config = dict(
    arch='caformer',
    train_examples=42238,
    horizontal_flip=True,
    parallel_block=False,
    final_lr_fraction=0,
)
Rows from block 8 of a small image classifier, named by matrix and row number. Rows with one number belong to one neuron. Each number is 500 + 50 x the weight over its row's rms, rounded and kept within 0 to 999. All counts start at 0. Numbers have three digits each.
After each neuron's rows are labels from the 100 images, of 14848, where the neuron reaches its largest size: "strongest on" is what is common among them. Only what is clearly more common there than usual is listed. The data: capsule endoscopy frames (Kvasir-Capsule).
# gate: MLP gate (model.blocks.8.mlp.gate.weight, 512x256), inputs 0-127
# fc1: MLP up (model.blocks.8.mlp.fc1.weight, 512x256), inputs 0-127
# fc2: MLP down (model.blocks.8.mlp.fc2.weight, 256x512, transposed), outputs 0-127

gate.341:412430565395561533543451533485520500485436464463470563477443480480473543415484407475562502456502489490673502570596515421566526495450533446449418423568465481541463455549454565453483418495523457557479497509565481458467423527437587499529456514534473540538452430524543486539453556460472484550409450560373518468443547462478474510520475449558556476474467497434492461461425413539567498406503
fc1.341:595575445618523448520545523415522584501572470539521528541579444493509463536474550483415444547468523472400503461520490528394468516526525494468593492514545492512535528507505516562464433526648525518488458480462501499520589514555445524495594451556551426519461547504467504501478391533513495528641574523439566527497475511497485445475428513502433463531569523520567539399558601529433470506551
fc2.341:480592453574479418443487422471453472617592459514521557556549504468426471569505436472481449421464437487615453477582575454575482469588484530535522586442488608510538577593487461468451511605589561470459541460537429509428479510505487508551519503537442514552486544494503473467503579483419492502489492522475516500444575517495542502546500451476504420571470416515486514433557526486526521520505
strongest on: finding: ulcer

gate.84:517542507372563493505468534570535482519491457555479581465580522532513373532480557441465475513507433612461485566486477589578485477546485530533561580551524603490573496601458406480517448481495470450551476572466507491561542349464480521454468523492461542512540519578463517454537472495505495461498468519545446461593519622603487559452398443428508525448481513490496519495541375529448453528476
fc1.84:546445592503469548479524558402493564492514550518435564510546483497495604506536525489452517534464489464504522445494531390487454484488489580381475526501525451552510485484524547436431481560484571509516471565450457473482532473524485458481455503418485433433342556515543481546422509548567580533488521453503487410567548453509554488548521454517456490534503427586562553534526484555536518539483
fc2.84:493491497495430474535518511417502488549505487582448563493495383498455465402498431527506520447521402472605474525555560406516514495466585466616545456525632416449404502469549564477482487513655529469485472505446508546567511512496425522457413468463409494503474534517576474539528494545491551529556557477477488517520498437488520409507500402520522523489505510445403428582522494495460450521548
strongest on: finding: angiectasia

gate.147:511489576434531508537506409411454392481545498472497563436519446513417525529500522460518515485399437451537454536539610515415511563517503475522568584420511397470544472500513511560590510507484527490528531592400487537439506465534567442489546537510513431577534507436497580465462534534422487474532481464596443449441457410475550528480522463603545443529436535463458474464464539511563472438496
fc1.147:450553451520557376512382470570540522479538544460457480543575497477575452459525430574531490455612589459498464467444461437568571485542454504426429480461402524514540523460498532551507497580530522514517459416496583421470515464458448528422387489480498498408523526593524387561491552464505482523446472437431516380550495532451458493508445505471469533496552465645544465488484488565574468476519
fc2.147:488507482534518530456491490540412508471482559586507540470501491473380562467389519521478507523604501462518484514482464527429514498363584486476529482397509463551548457475494532460543509434559561597520514448449400504500397469450508500405526491455577541522519414430462474559499520509499519548431588426526597451468388508448445511513611602550417496517408558395538471494571557530436505456565
strongest on: finding: ulcer

gate.458:521547480384544470461526563454483466494493592499552549500563515503456494478478529620484485453510463545549506502449440543537545411443502423525517510555453426443533515480501444439556481569578419454530491514538495447515499611453412431489477568530462477511562444508485592546519457456443468463480481537488554495488519494468556461533517417594541528500426512455500493495432534472522399513549
fc1.458:514542573498533562482420490566550476522479469527519556489481557447533417481516387506506449568564498560432402458485615461513463529529549552514524436493554497571480509489484484643500440444520515536438482453457505506434490477519605574414474518482404528451496534489493377495500556496457477508528480566476445535530503431495497491461442525512470441478582522446551511564489514570442491490538
fc2.458:448524534594493463537501475500496521516473402462576447519503467428550509541513512525428463537502449525566487404485467557515563604484561526511497412504510505442477467487618545497493381535510563426574470529486463564587509510536532528537532501497438413607531449468414499518452448544440563489520532462555498451441492522487482429499480519532488512540571462537436465537604489521428536516495
strongest on: finding: reduced mucosal view

gate.190:489482537570477496481576473570504555579428464433560389495529557504576483414416431458382473476442493506575441543487480491466491548519459484520420550547409567438536434474472565465500516527482504546566473492441497421444440626495391476488627453534590562505566535464492529572462460495437488440487549377487506478422415564483534491470522545486502376568586500517473516461530519441517485496404
fc1.190:503534424413496460565435435534605482456419431464518443538549489491488461639477494433531504532409448613518487512483461473448449509521478456439474512472545492417510574501485468478562503519524473532473518473429490496490476452460512528518537439469554500471541443552377508518502556466530488462515574408522504555419501587539423556554516502522527509497467509525463458490590478491518443567484
fc2.190:457473399508560471558512451498567503492517430460437539593533518484505525452474414473498475522614490495445512417450566470556450448475456515578509464566584545465448525516507581529461567511543574554462601531449605500563519480458546384570464484475499529494525515529488457503558586434523510510493429529508632588606470544592431496468611488457469494483378400579536473486488539468376480527551
strongest on: finding: reduced mucosal view

gate.217:508503533497597503504467451480493541461471521494507567494493468480389468513515520432534469468492530554441400483419433481569460601480471546494609489477518399548515493411391468458526434489490451481415504494526418615477478416517422462511552458443460415579594554517560485535544432529440510527397460494565413518504477509453474462500520453551494559487513480480528489487449455571513458623511
fc1.217:536460579497575529535559518448462500475493509482518540490568475501564395501431536481421557457524456521452523473500536445503437533470449615550451472575431416452502462496400444475488527422509514424438581543559484509483494456507458537501483520389473463544469486553599566520588516520457576512447550507601432591385499495532498529474491447485533547529507481483458527522548442526450536515521
fc2.217:542544500497544517498387575476468464460489402428538536468503555455480475426422456601538500485483520463539513514554474475444584440580571467425458555440532453583471536441588480411407575507464466461500509518403518495508503522539498579520417526502492437572506490494511467470523481434582600496548456513560480462483378582574488487470470465510495520455415408539434478449530452479480490454524
strongest on: finding: angiectasia

gate.245:641567507588551495485545507390460421469534483559552548538440473581545539502551526398443580522374518496511476437457409450471423484457493531433424566552544476494431547439574608541551512539512488411520595477476467448552469458539501512487468410520515510488497431503536561550386510502505435512525445498397528498557449516532521484492476455560477515475499483369616444487449492595572482481516
fc1.245:595448486599484441514448567479437499522542541561455412447475538525525553553524485465502520659448448543487407511512472507487454545481489493472430494395429581508448413498602532424525495460544482506540488498465438528512470499523478534449459361540596448472491471483484567451467465487540452518596464542482562449480511492588438528528430543575511489438515518437517511500497504559549495617457
fc2.245:507427422543402421491520481591415448484471381537514457479423471514564576479495500417414489544570474562505501535547448420491510549439470503551519406478497497402523576516510465432512648532492460550494453529494483595490517514578487539456483456470478533581535508491449507533484457436480521555464458472482473517577583449491546582553476466430484559426521593484513632451554525537577578500519
strongest on: finding: ileocecal valve

gate.435:487528547469519427489568481483502440425545530520407536475522463486537518486442520459491551510462414461528407593400570518492571480485568430498508478545476480415454523544555489422441545535481518505560501445472500513490575480561488595445412456518543435432481490498497500446465476414509523546440410428496445428496509514383630603543502511472365498525537574532508564501525614553495427542550
fc1.435:476493486452458477593434551573569510551456473420576462435498488504556492562550463487559517480526588545509594456532461501500533455520492578562495549454472526449573472526428469590574558483471404529483440500515556595454424575467429441546548527441520607588457534558470424531539581496497442456588455483490519567422469486557464508353493530534618567483382437447523499480461508481508548442463
fc2.435:521568443560490505491531467516526451585520466448515515551470456446573415464455427447471568522457485477482493508568535515489507376531524443486487552496470492507497508461504535546534404560499502500565479553399439520554435585487310418535580528518441420546422531562590419587533542571456514464452629397460464484548462506451524447560487471544449498465462518454469551520442522532571458480511
strongest on: finding: reduced mucosal view

gate.475:467422526592489555499538491491494473526512480508448410487501472554496492489451487508401635535559522496404484392483548557643428484405489446508524536530453491463478515496474436424441483570571486440583600451466446630490503516571496617502468497478518475484506457511473521548461499428466492480448558595573551451399488528483549430506540437454538491501500456518490500474506526490492588541407
fc1.475:519548475470491440507509478487607450403510401490443487500476496366530470475548430528504438542489468462550447512565444390435540524676484567466512480532478463453503480470515534502468460458431523572459407444538515528550522502488547419528498453468502453436523455447540496469505442579532519589562407375485403515562494535532484537586449542510478432526566535508548538535434408456451477600539
fc2.475:480436438540506472507381611423560488527534553497351469484517519469495455521569489513607432500480545502499566517420532542484526497392476485420492583481524509484561437510520477541514533490533561509521551415464569526594448505494359503438487464416483561499547352436565470459502478612521530534467456547638419564492446514515559503487463496400477486537584450482516491564498533517558520427438
strongest on: finding: reduced mucosal view

gate.158:605421524479432473396369453500503564499486460573447535494478509512419449545465464577430483501486482535539444524507526489630562588501525503430442484506546511462421489515491507505537538473490507616536425545529581493591542458529564428443466578480479645585486436567501496434501491461570468554565442416485481475500406475553477502469522485457541503531483504435510479498507446455589525520538
fc1.158:529479518443459499457581511499502557476438498554479447331458505551534478392446455456489487499533473531431538515501507446413471459548549574492515546539528441428467507519517524560515463506388531520431486545550507449478454598454487535446425440470483498523570523615503446579540453418523534466518544578519450449495442547562529493465573451563497508483477467569527513501508407523491473411505
fc2.158:553522492412473505469467556475523497571451509540506572569587516447499472611548475456581539504434634573506572471602523455503529477465484442484587487492577519564536464523549476456517518486469509542462529526500392396446548471463512493467469538525423555467525539389544502500522548545464458437453529468419483601415567506558512481491498453424545450382574406609461475497580528492439461480504
strongest on: finding: angiectasia

gate.465:432578561623412490443514480487516443437541501532557504528460521551577497510349546527483582435486456591476567546548532499478600468555552557594440538505521603441476454521568469556458441567495433488473498435468486520484514443394463596532548548582482546426526639507593556624522562513543534467524487498440548451473432554479504565502464561557590446412477472495491572496521536410536490518457
fc1.465:532515482525466582410452519408545508488470572517569464497514550550561519526503511450612493486501454506544546535440597552518499498597436531493488549536479518488347502460493471474617565429448483512578506529435493403476391480447587466529500499495470438467376527464524530583533457480523487407574463534488541555475472529499523510531494417443536443533533470610631509473574495554473501504499
fc2.465:458404501456593614576592514470477510478543508572565454559511435535498499545476460431579486570467437560529507421506595575482422515520472594529520553442461509496495558445569536560531599465511501422462537524538462518404435463471495511439484505524510447417494503523572500537541480488487481434463571521499493469540450534545504465451487569488523443464493522497490415447491434559504503493532
strongest on: finding: ileocecal valve

gate.193:512542498468494502523474452464590467589498526511500544454480431477556481428429525518478527468551458516494484474476552488531482498646571521477521517531534638490508444501488573610447579602519546516577445403536490522547445472569561575421577484530500457480574440469467526477466537508504520559528471370490416444562536525421521515436421526379405471442512535470466445580484587411533544499479
fc1.193:513507579443492471420486498412534420535464517477590493473376426533461487409487552462535509518509456527505472458511561560565465503582488514539553450566496521583446474514422625542411585514589542489456525425496389495590407404518572576493568422514458573492498421443569527520526496556423494454468447421403499392540572450404544461469383520410470538474485510497494427631544465431533480567510
fc2.193:576480484547462512447576491423509460476422413556516401504515463610525474615449424490487439524461504545445461413478436539484523532416493592501468431472425411476501550473508553509484451427512575487458510477516505477569400547513413432471449485478560444524382497549444592464564395503476524462433593519477503462550485526462454523546457520507512525479641539475401540591541465449474561608410
strongest on: finding: pylorus

gate.186:488534580513412450555513520541490531527587491526558519519493472486409482643432563470645461520505465528521612493475523478388450439545548562531492476514503509455427462458504447413458454548533511547455536535472482506565436467535553482550538556488549495532472485525555541525580495420457504407515516518513586487475448541602463447498450474565550477524552537513502531384450604493469536535422
fc1.186:526461394486557458432433521551517476461526520555471470494496463465577487430550492478417521562461590509488429522517523472538636495482467447468468535515505524621504510491520582509520410552575480492515454520497518525469551386539434494549490494508529515482581491414457506524479499487502512530413510537552530453592567520545533547479510575472468525485477482553577540543577473386493459581487
fc2.186:439544588457518530501529503539462458507559521554494459457467574532405643501525476429459526538496597523554551515513473503513472443473554434485502497509584451578543505511443564537501654431523506498487521562473524479419459457422459515512459485504505465523492627516493432539515544566559437444506520484450487497497449536535435476474415547474459502522549441505578539515463529501468512458537
strongest on: finding: ulcer

gate.359:464555558446500486551403495469562462584474476497486573454584448484474510470501542464482506456445471536515430471475444434501544528490461426488394357553507519498451435533533511468535477488514404530530467531412558517495545491468478509468587535497596406475453477518559567487509551500484534554533539552450509569570491509517469517547479474439554585640461494506483437481457501494511572509531
fc1.359:507410443554432469497488508535524527536542528504538405580508431573507537469441494537546469496449507450487513590428371565505515550580489498442534475517489567542541424501455446480523475512462472547581553470519435469465492437477494541501557499368570531441503480513420572545520452529498564449446544465456544423501500377445562626539469462600561513413527451547564560406468506458520432549537
fc2.359:423460550495505391510480501562463501518563429535404553537485518529524478501481484464469492429462519471542449479508438506410465520492510520453495531531498384513524546557449590441510510428441477529405487502512552438469546496513590478547523510499533515559450470471522506501487458424522534417499359586539562603435436529539517500476563449541508522549565509518444433518450433513433487595535
strongest on: finding: ulcer; finding: pylorus

gate.143:505525530481454490432505433514496527511515568628547405514412527376488561498494427510459479490552541417471473467462517515543555456521473441459430458486411490510456385480534491534522491571488498415563476477495476494577446476508470549501512498548543398499441506549630445482452525429500399420541439502437494562560550520555449471448494466504445446557559425508578529535506534461451538464521
fc1.143:500464484447461438519514464507456406539509542488587422543452598503477550428523467513486437394534570419422492481431466552575516520539467485513474541542451457534611468376512469455406522506462512482504574446619473565567492500579387595493449533446482516464573554494503459507482508434515452411553450541362525514559540506472448431512543469615492572508491510516481457511550463510558523536532
fc2.143:516534447538459552530440607519572505507477589575415494545441554437514520529662491478487483483479469543501530447558575521503554450661472445475487516486603520488482418534526472465479491548514464512606545488490519565498519522468470466477491468548498475549536503526540486478479479529403501548505470556485441494489580515471506575559449458518592401488476436588550503474507563497544491640436
strongest on: finding: angiectasia

gate.472:536573471426379515490498522457534456409608509403491500513568497444514482478602524453435406510470510528523490501480517458529530496523509465437553498526549551401520559462510545463503499416493471491435411537590564563535556506599495511482488453495520436467535478452562481463530585486520509539429444507508464533464552487524433519508507591482492566554510494451468410558502525464502508505499
fc1.472:538511515474491534527461474515541382461541493426487512421568553471480514493520437504449462464467472536529472477515520527547470495417492477486463522498554521406524587453453549443531552376576399545424568462586512530405492540493508553491501507514512506458516337401565501513552563463444613522493496506548471517493488422523509535572540567533455552498544553449485449513391474454437505504492
fc2.472:452454548496500483494505537526523479508517502553564441554570413422560505498560502582499552451516485538462570505575458515483435536536512424482421518632537476462527446523539425605451529581506491543444594505473448469453484586575470403500485491521471420428502505432550507429466497558511425562512496485402450494474411502467501512587510537433540497522364554546450452526524500448544520384445
strongest on: finding: ulcer

gate.133:506505574406513461487449455618499458351444496553499433477481522551527484460397541543447534503520530613404442547420463491578520564483406570549537476565399491484514538467399582480502560478520578526547444557543493468479554559463536465505558486490493506504583566536486336516504505513536481511477503545473460512477530484493458446393496532507498504504510490524568517536556514528541461373511
fc1.133:498498510501525457532387521463440495490548458597482437530485474426567443533438472557474632522433452539489494412468542493523535493467495521574458477481592510472464529525486549544503504473521566520489457588527520488401525466512465492539485615554505520594495517539460422481510515535595406537511507455499530451420513523498463524499467506574477446554512408499566492494531492460534423394465
fc2.133:507515473447456491482491584437601521455566427561472498528469507425606544566510502550552541515527417480587491551533583461482569564562509532592473571441522539443490497563418499506421570485465581511470542518564396488499513522583486457512481534465577467585457490570505438493450490546616501419485502491470547473528437492567460437526533527507575441503452613495504462578476533473523540412499
strongest on: finding: reduced mucosal view

gate.461:414454467512481523497482487453502548501414469523463546555590442540419516455416497484501530448535476537498411448501443527452542482434504515509552393519397485532573479614499434518474477462528517446460455375509545474440521496518516479550496548437384431458400449563599467454520511558495446507497461463563544529490523592529574528497390445502457522524478489525543498537475528493501508412462
fc1.461:476502550534524482515513514599534420533570485507564498507536559499463518539521531468438491499474565512428460516616540554438498580556512518444445590465453555476498474486494524519527549524475431616521510510532544526590557529514513501577545581556459558475586431523460529510440540512532593482510544423402478425499551409599506549432567522494520455469547579507532582488377530454528538585515
fc2.461:587524539464519463479470455524529497440506507473532471452424553492568542611455501524566523441466531485543425501514407540568495521565512527548534529520475539534506559527555521552438538435432505537499480547459462438565486468516561514517492474440440640466492507395410554531617513560495553454493569509424535520556504497613509442409560545490538528458542529439476492499532587561558527493425
strongest on: finding: angiectasia

gate.258:531458425467452453475478492569517495608463481507471540522431521532493470407370454472521464548471571518450572531443477544494466453494470560461502453473510606564475493509458521511434520471532444562537520505455532576424469454525409553505544497447514525557509496486515574519526466501560444435599469508555638520439540566456456519478427496558520508631461538563532455531506517469483501485507
fc1.258:473499528510505507475529525662430489493393459419452515479509477437404513503564504506573561539504459352434493542569531570509537496509416419555493521456493538541505510530524482477591456543522505545461489484462524438464415435512526587530512433424574517508518620514569464522541540497491452558496460516483529558458451470469492467587479482487469476510528529493504498466470592478589443533517
fc2.258:469552515544443499542520502483513474516448495526415420543583521427403463385431573420512478630405489413498544568489511449584459434467449457537530581438483574551538550580520474524508464544516499524521519510433527511574526575484546525499468507441429547529406492508593528542556586539493489484559525532554474508433503619518515557595484484555482456552495511541523504568467555513435465557522
strongest on: finding: pylorus

gate.57:513467510417477399529586452473511525585436402414598498509539440463511560468470412556475527614438520609444446455566493441539472522517508515514492498565410437542525492549498531499538481391506478531524465523451524531511529496522477509516537479489435438506488441469492539545433454559454507568538514460491494451431505460413506537420517492536462487501585514428471516424540375555476486469483
fc1.57:438533504478416506453600439544440661499557469438509513480493503495424513572499490456467487493426429436512547414470491585433513465601446474421506433606492466534570488575455526476551505606482475559448483508542588427480409572515552555490577412511463487468438535583535519548494577543467442476485503523578509562585481493496548472552558472526468396560451621508426491596497530427530558556533
fc2.57:375461579559509561540558508565492523464460522426463508430530514549452527439543576439503507496576532567517507478470581481508525454484487427484493394444555487550456469520511495515550479472507418467567500526490588440508460519506522499464505444553560589551471485511483496490510474577632456399546547453521543418443516540489545463514491454517514533540499442464456430586516482502444509553537
strongest on: finding: ulcer

gate.4:543585477599591454501499454418539477473587490420426498435489458574510512383406529483497390470514474429598560538461492580423514396492480574493457490536470438542520471552481565538507436531501502466525491495541474434448523420426484540519431475562571491445534473426507582565472515471496354449441457551564565540464463552489431423556553574468518526572501539464489546437518518571510494524395
fc1.4:402606455418595493426483469495576477483518488401446460546554471510467677476461549446570472577559529490477506586508489548500436395555529523490550496419380421484519515451469496505531499558521468475476463459541524570531456579517461553484513479508553504466417504553450526443517572542491463452468535509432525471492472519531528409484450540451454419503411514584499479455496579573415520470461
fc2.4:540528471548512443510550477418474422436539563452532540522487459467498557432494519537513517441392482553577474449427427535435498490488447530569482483509553461505449491565485450555478513463491501601489506495482493531610411525464508568431538539573565558609539430511488455418468517498544406583538498455544426532480533444456509528479466489498588531578672403580479520553498543433559514519601
strongest on: finding: pylorus

gate.229:550504560503515414401571507480473450577526480515493511383499414552381503474469501477443565546433435607494566584424515524470483500451599615415467443553557392575523483491541476580488564451497560478467421548529480533512530514470487444518506563394564476553485542513490578506425460517455491566538440483509522481554452512545514465410494463589598519378516484461496463466453483491450538490538
fc1.229:499455450470474575576533486590446541457503559443537544614406595520519477513558521521490506426505459449440501503441482492450538572454496519573447495531522608374490547457466463493453541555483520472488495419556562554563505475514480557487407442497497452427478558551414447569556529413487503401504525569466567511568565395415524539518505492463501544493529530576429533449528552523531467427462
fc2.229:428506507453437525453447460549442461444530481477467494364523428568472460485459502531502543511504410514512570560444509531490455516536580480539427510499630332407486485528584495488491601462477528606500553489550443426471426486435527525440619500450550471600578464383551504478509411530513516558532548493550581478454461569499494515447500456573502553537403500436510551514549531503520451444533
strongest on: finding: ulcer

gate.74:536452504523550484457585423491539440512506406585413536519514542475468503444486590547533532442453585482505420451485465490476445577536484511466478592431541425520550410539449476455503484533518496542439482479517498558449591491440434461517529541472480543492596494474605564495549494471520481464458595480589564429565405516595490517408479569485499523455445489609519475549534456439569522436476
fc1.74:509575503538542467594483471405573544538535506441480419436492514498634497503615477428525523567501501588515436508371465528456471446474554433513471586516457530452524473503511425494466533516495492529515463556475608497524463486494521507425485560469500429558546552587560482420490499485486460661529463478512473460487558499464569549499521496614539472476625550445538458529509533474490508531485
fc2.74:430506493462479476507533526524494511496487577395583435464536524435509527534360443426518385493567470489493525415467588515488435488499462491483531478474447574396479471465510603431531572532557506538520488594477508596532532499423535443483491538553565429487507507548429503431420534536516487548547471551622565454569499581420428496467523546495483481531440524536586497532516486441450452483490
strongest on: finding: reduced mucosal view

gate.236:504472504532484531440452489435456467589379409506578538520561467517555458424458438486556489498472454502467475398576495557477498498419542398428493530535563481525535551481435452485473525445529501511477465495478483493585520454520461550515428467581572539562535465541553465472436550475514461572510394462418549474510464450489471492561503598560479481531516533529515330355487526471548563527480
fc1.236:488544496555511524558502477574571512555542580551395519430532605520471447406468556559468519506525449546450412539410534507498541485511444547517546527440408593435545542539561609556522483512573425468549421502647503579482404556551548521431497492457496563508542522571531548518520476495480488494474487464501547489413485465505547458457561418577515545515519541441466555553557434527426452466545
fc2.236:420573474487478532520565474473519528491465442554454459481554488497501544486561525487482524491564576458437598476554520457562513523495487524514477616425521528507541480491468549536591474447475450573489549517490513478426510438480459499413488447486459550565480487522449488478450480460424443410444487417543548484429457509561576476498513548628478359436516486510497532438473532549438434560552
strongest on: finding: ileocecal valve

gate.137:461471573501464432571546556537534580537542568409382466513621444472472492476562521481536554559587508519465443486504438463445454484486457495465450456469473457514552444464537485395522370511588557563474480537564532518613498492528560482500514488497454395502419534520526504572502442555474474540606584521512553493394542565495515519518507485493539499606489484629502468499458443445580480541499
fc1.137:525446451521507488542522572436471543498456546508509556477520541476474469501397436490468483567543477517528522488584525572482519601394576549431491484560519495535504528500418468481473536579499437511480505479535559535536490508522437571435409480561465441481481597396486555531514442466477562520467467419487462507470471519507568515527580639527488539501549467508528487499586534520400486489406
fc2.137:505468440500629610521499577499508437520424494468541477457498402481409423585511487445487463431525487436456602411500406489426422361552456508487556548522449456469502445488489539515502530500518581534478593537484531502504454516606492418539510462599563500508509448496462526609422511509480545471488567481493532439461444462493505460567499526476476523540561630516478396400540538505470514536478
strongest on: finding: pylorus

gate.173:583558451510434363552539430489460449482483464476466501558468417488521553569515484519509548439527509482512511543514422482497482478522510477508541473466446520538495521427439535489573470543428516491514481470540534417415428512447499502520423469471533489508558521464518536460415456461483483471559475531442495538506456471387532500527457532551495433466467419438420458468483502493558556551455
fc1.173:425530496545406670467561523460558551566508550543580530447542618518577472484492478457404560538476485465387568463538493493544491524468575436569454573487564509498548509513475507437473520474511551527492526472488478535496495474572528422499562525446445591591505485594439490580606484515540479479517553487543480592365509522611433516475576503584514497554499510509454456462511461501500379639525
fc2.173:561506467551514489465499492441468511438511525478533488505495504420522573431425509592608500533573451533456465508510537527524583507455508541526528602558484539376553552535489489463465604564556546592361564483460441507415455541483489570463569600490484479466509456497505433522461472485562551521458595451553464569555572539429527478451481456451468557575449556441483487478561469417585501596504
strongest on: finding: angiectasia

gate.85:564478536551572440451519496488529461466577501558558465399490490630495436478456526506513505553532448529507430475472567541537475511464479474440500516489511547379496518547526463491432512474463566528517481447426496461538479510448473436589450598487485371443473533424530433462478470499467444535464557491475433361521533642379561555446434563572504494539486462492546415525461514494364484456498
fc1.85:561418533523519472439482502489500451445629491551547466497533452521479477502432595476495556534549494508475362509549534518507550423544557526502412502473531506513468475479547479470421534470579560525463554465500509427428450553570407455559405514472442432529397484485502445493471435524475496426511537498442415502415554575434494490455470521559649510529462479467535393554515533423481394540507
fc2.85:565445479602483540487466560498493424496494635432574479487472576553590548528554369460501507487516470526503508495503572432646440488487508487469444464528465494497481504519450492468430587528482461512560533561576521536598544577493575505517481443475508418554488509532447497506494573491523377486439493545547501476528483483456585552501411421540474524485415477555469531422583489510479585607449
strongest on: finding: pylorus

gate.153:467576534457525490513548466497543531493524462565473512543474523412500571367485477506436455533452450515520549454491487484538422537507511430476534374525435563534549538504519514573553513519542548586578489411487472505543516534447515560417545480495439608449471469445558411553421499406491426506466447603489454507494500512436521593488491538466548512455513554521428437526463502442519492425421
fc1.153:516488594416538494527414486656448468437507370493469506494542548618505480555453447516536414527448474519507539415493575565503453494550603467529537501443562593558488433487493487531491478521448589543433502447499519501581561563407540509447572502560443619519441431519538509569506519511505497387488382521510467483537539468520523438529559457517407506443497559511549496473459539524461504476524
fc2.153:491492549575549541517492409498559406496452466526520495481539448470541463506538548447578524495543527514468480517432432590522485536532532467398545484507552531481559478466485467401484511464439519498495418452428534432502564527453456463615593533486527481458531611460533515534588485482508563458524513584502556597458566583558470506628437527494459522564420404564491448504550494531540554513513
strongest on: finding: ileocecal valve

gate.184:480384481556513482378563561528504527496522453458517494520536444561486454435504412473511521521381513512428579424492504462528337540502515491451507489509456522493512518495562536483418557468526516532484554459397467447493582439496422520437410473490501460514461492392405512478426441447377505445490494507494486508547526481473549546505540463498511404517608568483524528505562568441424466515478
fc1.184:475590421461546491533492560563528542518484539482422503463432478470411537551495526586521557466529448456501521459481464423455567511406529495552451506494515554446546528516509482497521474470474462535519493535584506545528526493524462411611517493518540451514486622589544453573462549562546440459535556490533522475413561536488532529498522399495519545439452454461541544410420519527555575531538
fc2.184:493575449496508532411555597537486484441547519496473488427496516445516594448522540428518659537463399538541532500490441535499543534534422511464510481492540601437540458515492485577522597489554472501662444453570531562521501578576535447554517483418466483549403555524527509537453474530546580474465477423435553473447412467433497505667464563488495375562452489534445497504510586456541447455496
strongest on: finding: ileocecal valve

gate.20:385511480440519442519533528424572465522498522450454474458524507477458460497527401547494504365531528521503538493433409546471541383412479467489446499561499466500459511501444551577554525466460544448430478490504535474484519411611534428448496459412493478468633460490518511565508491501582453425471515491441551471433535438484494443477451494581506488453498444496501566534529555456557504385442
fc1.20:527447484517425456504573522450435476583514471489432458481441555526478513505517462474535452396407526446514572500484500543395518428482575469520492447447507422559520467476515479444426507496560493413464545430385460511554527472556456422427478493549507557456535453492619488495485495476440538532362439490478515437478402364504479457508519539412551514497426406437461462508421452506435488452548
fc2.20:556516573508520512479444515477423549460522433515487459432552533446466466553466476554491454418551431473501503427478370499546394465440460581478534395559507474578424516447556532506536519533512420473475525419528547588526467487478438494478507570544446439418511525368439441449467518553577459553437501486503411451550428533572504401510497481546429569582543470534480563473523528442479556438537
strongest on: finding: ileocecal valve

gate.170:554515505449472447566533406470604489566478503460494513466458517549462506485586464536507590517448569396511462567483518486504478463472506508493542573528534558464504538462529544562643474427513512521565451484579511480429369569433537467497570499443493408504434535456506469491512451546464488508534504458557427543579545504523410503446473537559584449446520519492381534487561480559526572463479
fc1.170:531545437588572542406579540514519426475437520521540479448501423450561448526519483556577546475476424572435480475555473527588587504440445488574485458461471454462510513516447446443441440518510520542509544566546493479541527542563445550424382532527483515514437522518547480493555562469481572563442507460507508468492568536464473451477464457414409558458561473594555483558453497421530417487531
fc2.170:501452525399499425527494439528529423580493474475525537570429520550469506398491602527598503486465430530459490603468511414491489460576453478474518451515504401437492594324413496468511504498516460521368525440548563545455430570551516472516496522492542510516521495474525479442483533500511547530444538496420425404536486448529499500519544467487530408514524464460509475419538526583591476465454
strongest on: finding: angiectasia

gate.142:566497494477423497527350482474450496552508621418481460460469477516449524471489409518590456406491538501513493464516491443472432520422433503492502542552550482560517507480482485444542537469517554458561501445486521545490553529541568511539522515540497501516525635584568588529522479540574489501491539532422469551510482492498568511408523502427472613574525486510496469519527491547406516428463
fc1.142:529514449449514466528496526496506453509482480489532554518561538478474536583587532503445499567570573499418492490405533533498451519431516566476476519404497444499483460651431469471524462424551552560493587469524415492449472505453551499568580536475534523594465504443532526515461513545507483538516470470502541445452484515562500440561407501496424555516493492485451482452471476465485536427552
fc2.142:461540512531552506565527560473546486546476516482500526533515509547486455553486510550473456534556544533481458443394471520495504412491560516475509489473534472474482472466512492539515451427601582460487489432481542571457510547530486517541537448394499564535456495513620447615596474474438556478523454473437489597525539466514454527475474536443474526524434537485561614455530503450529587432444
strongest on: finding: ileocecal valve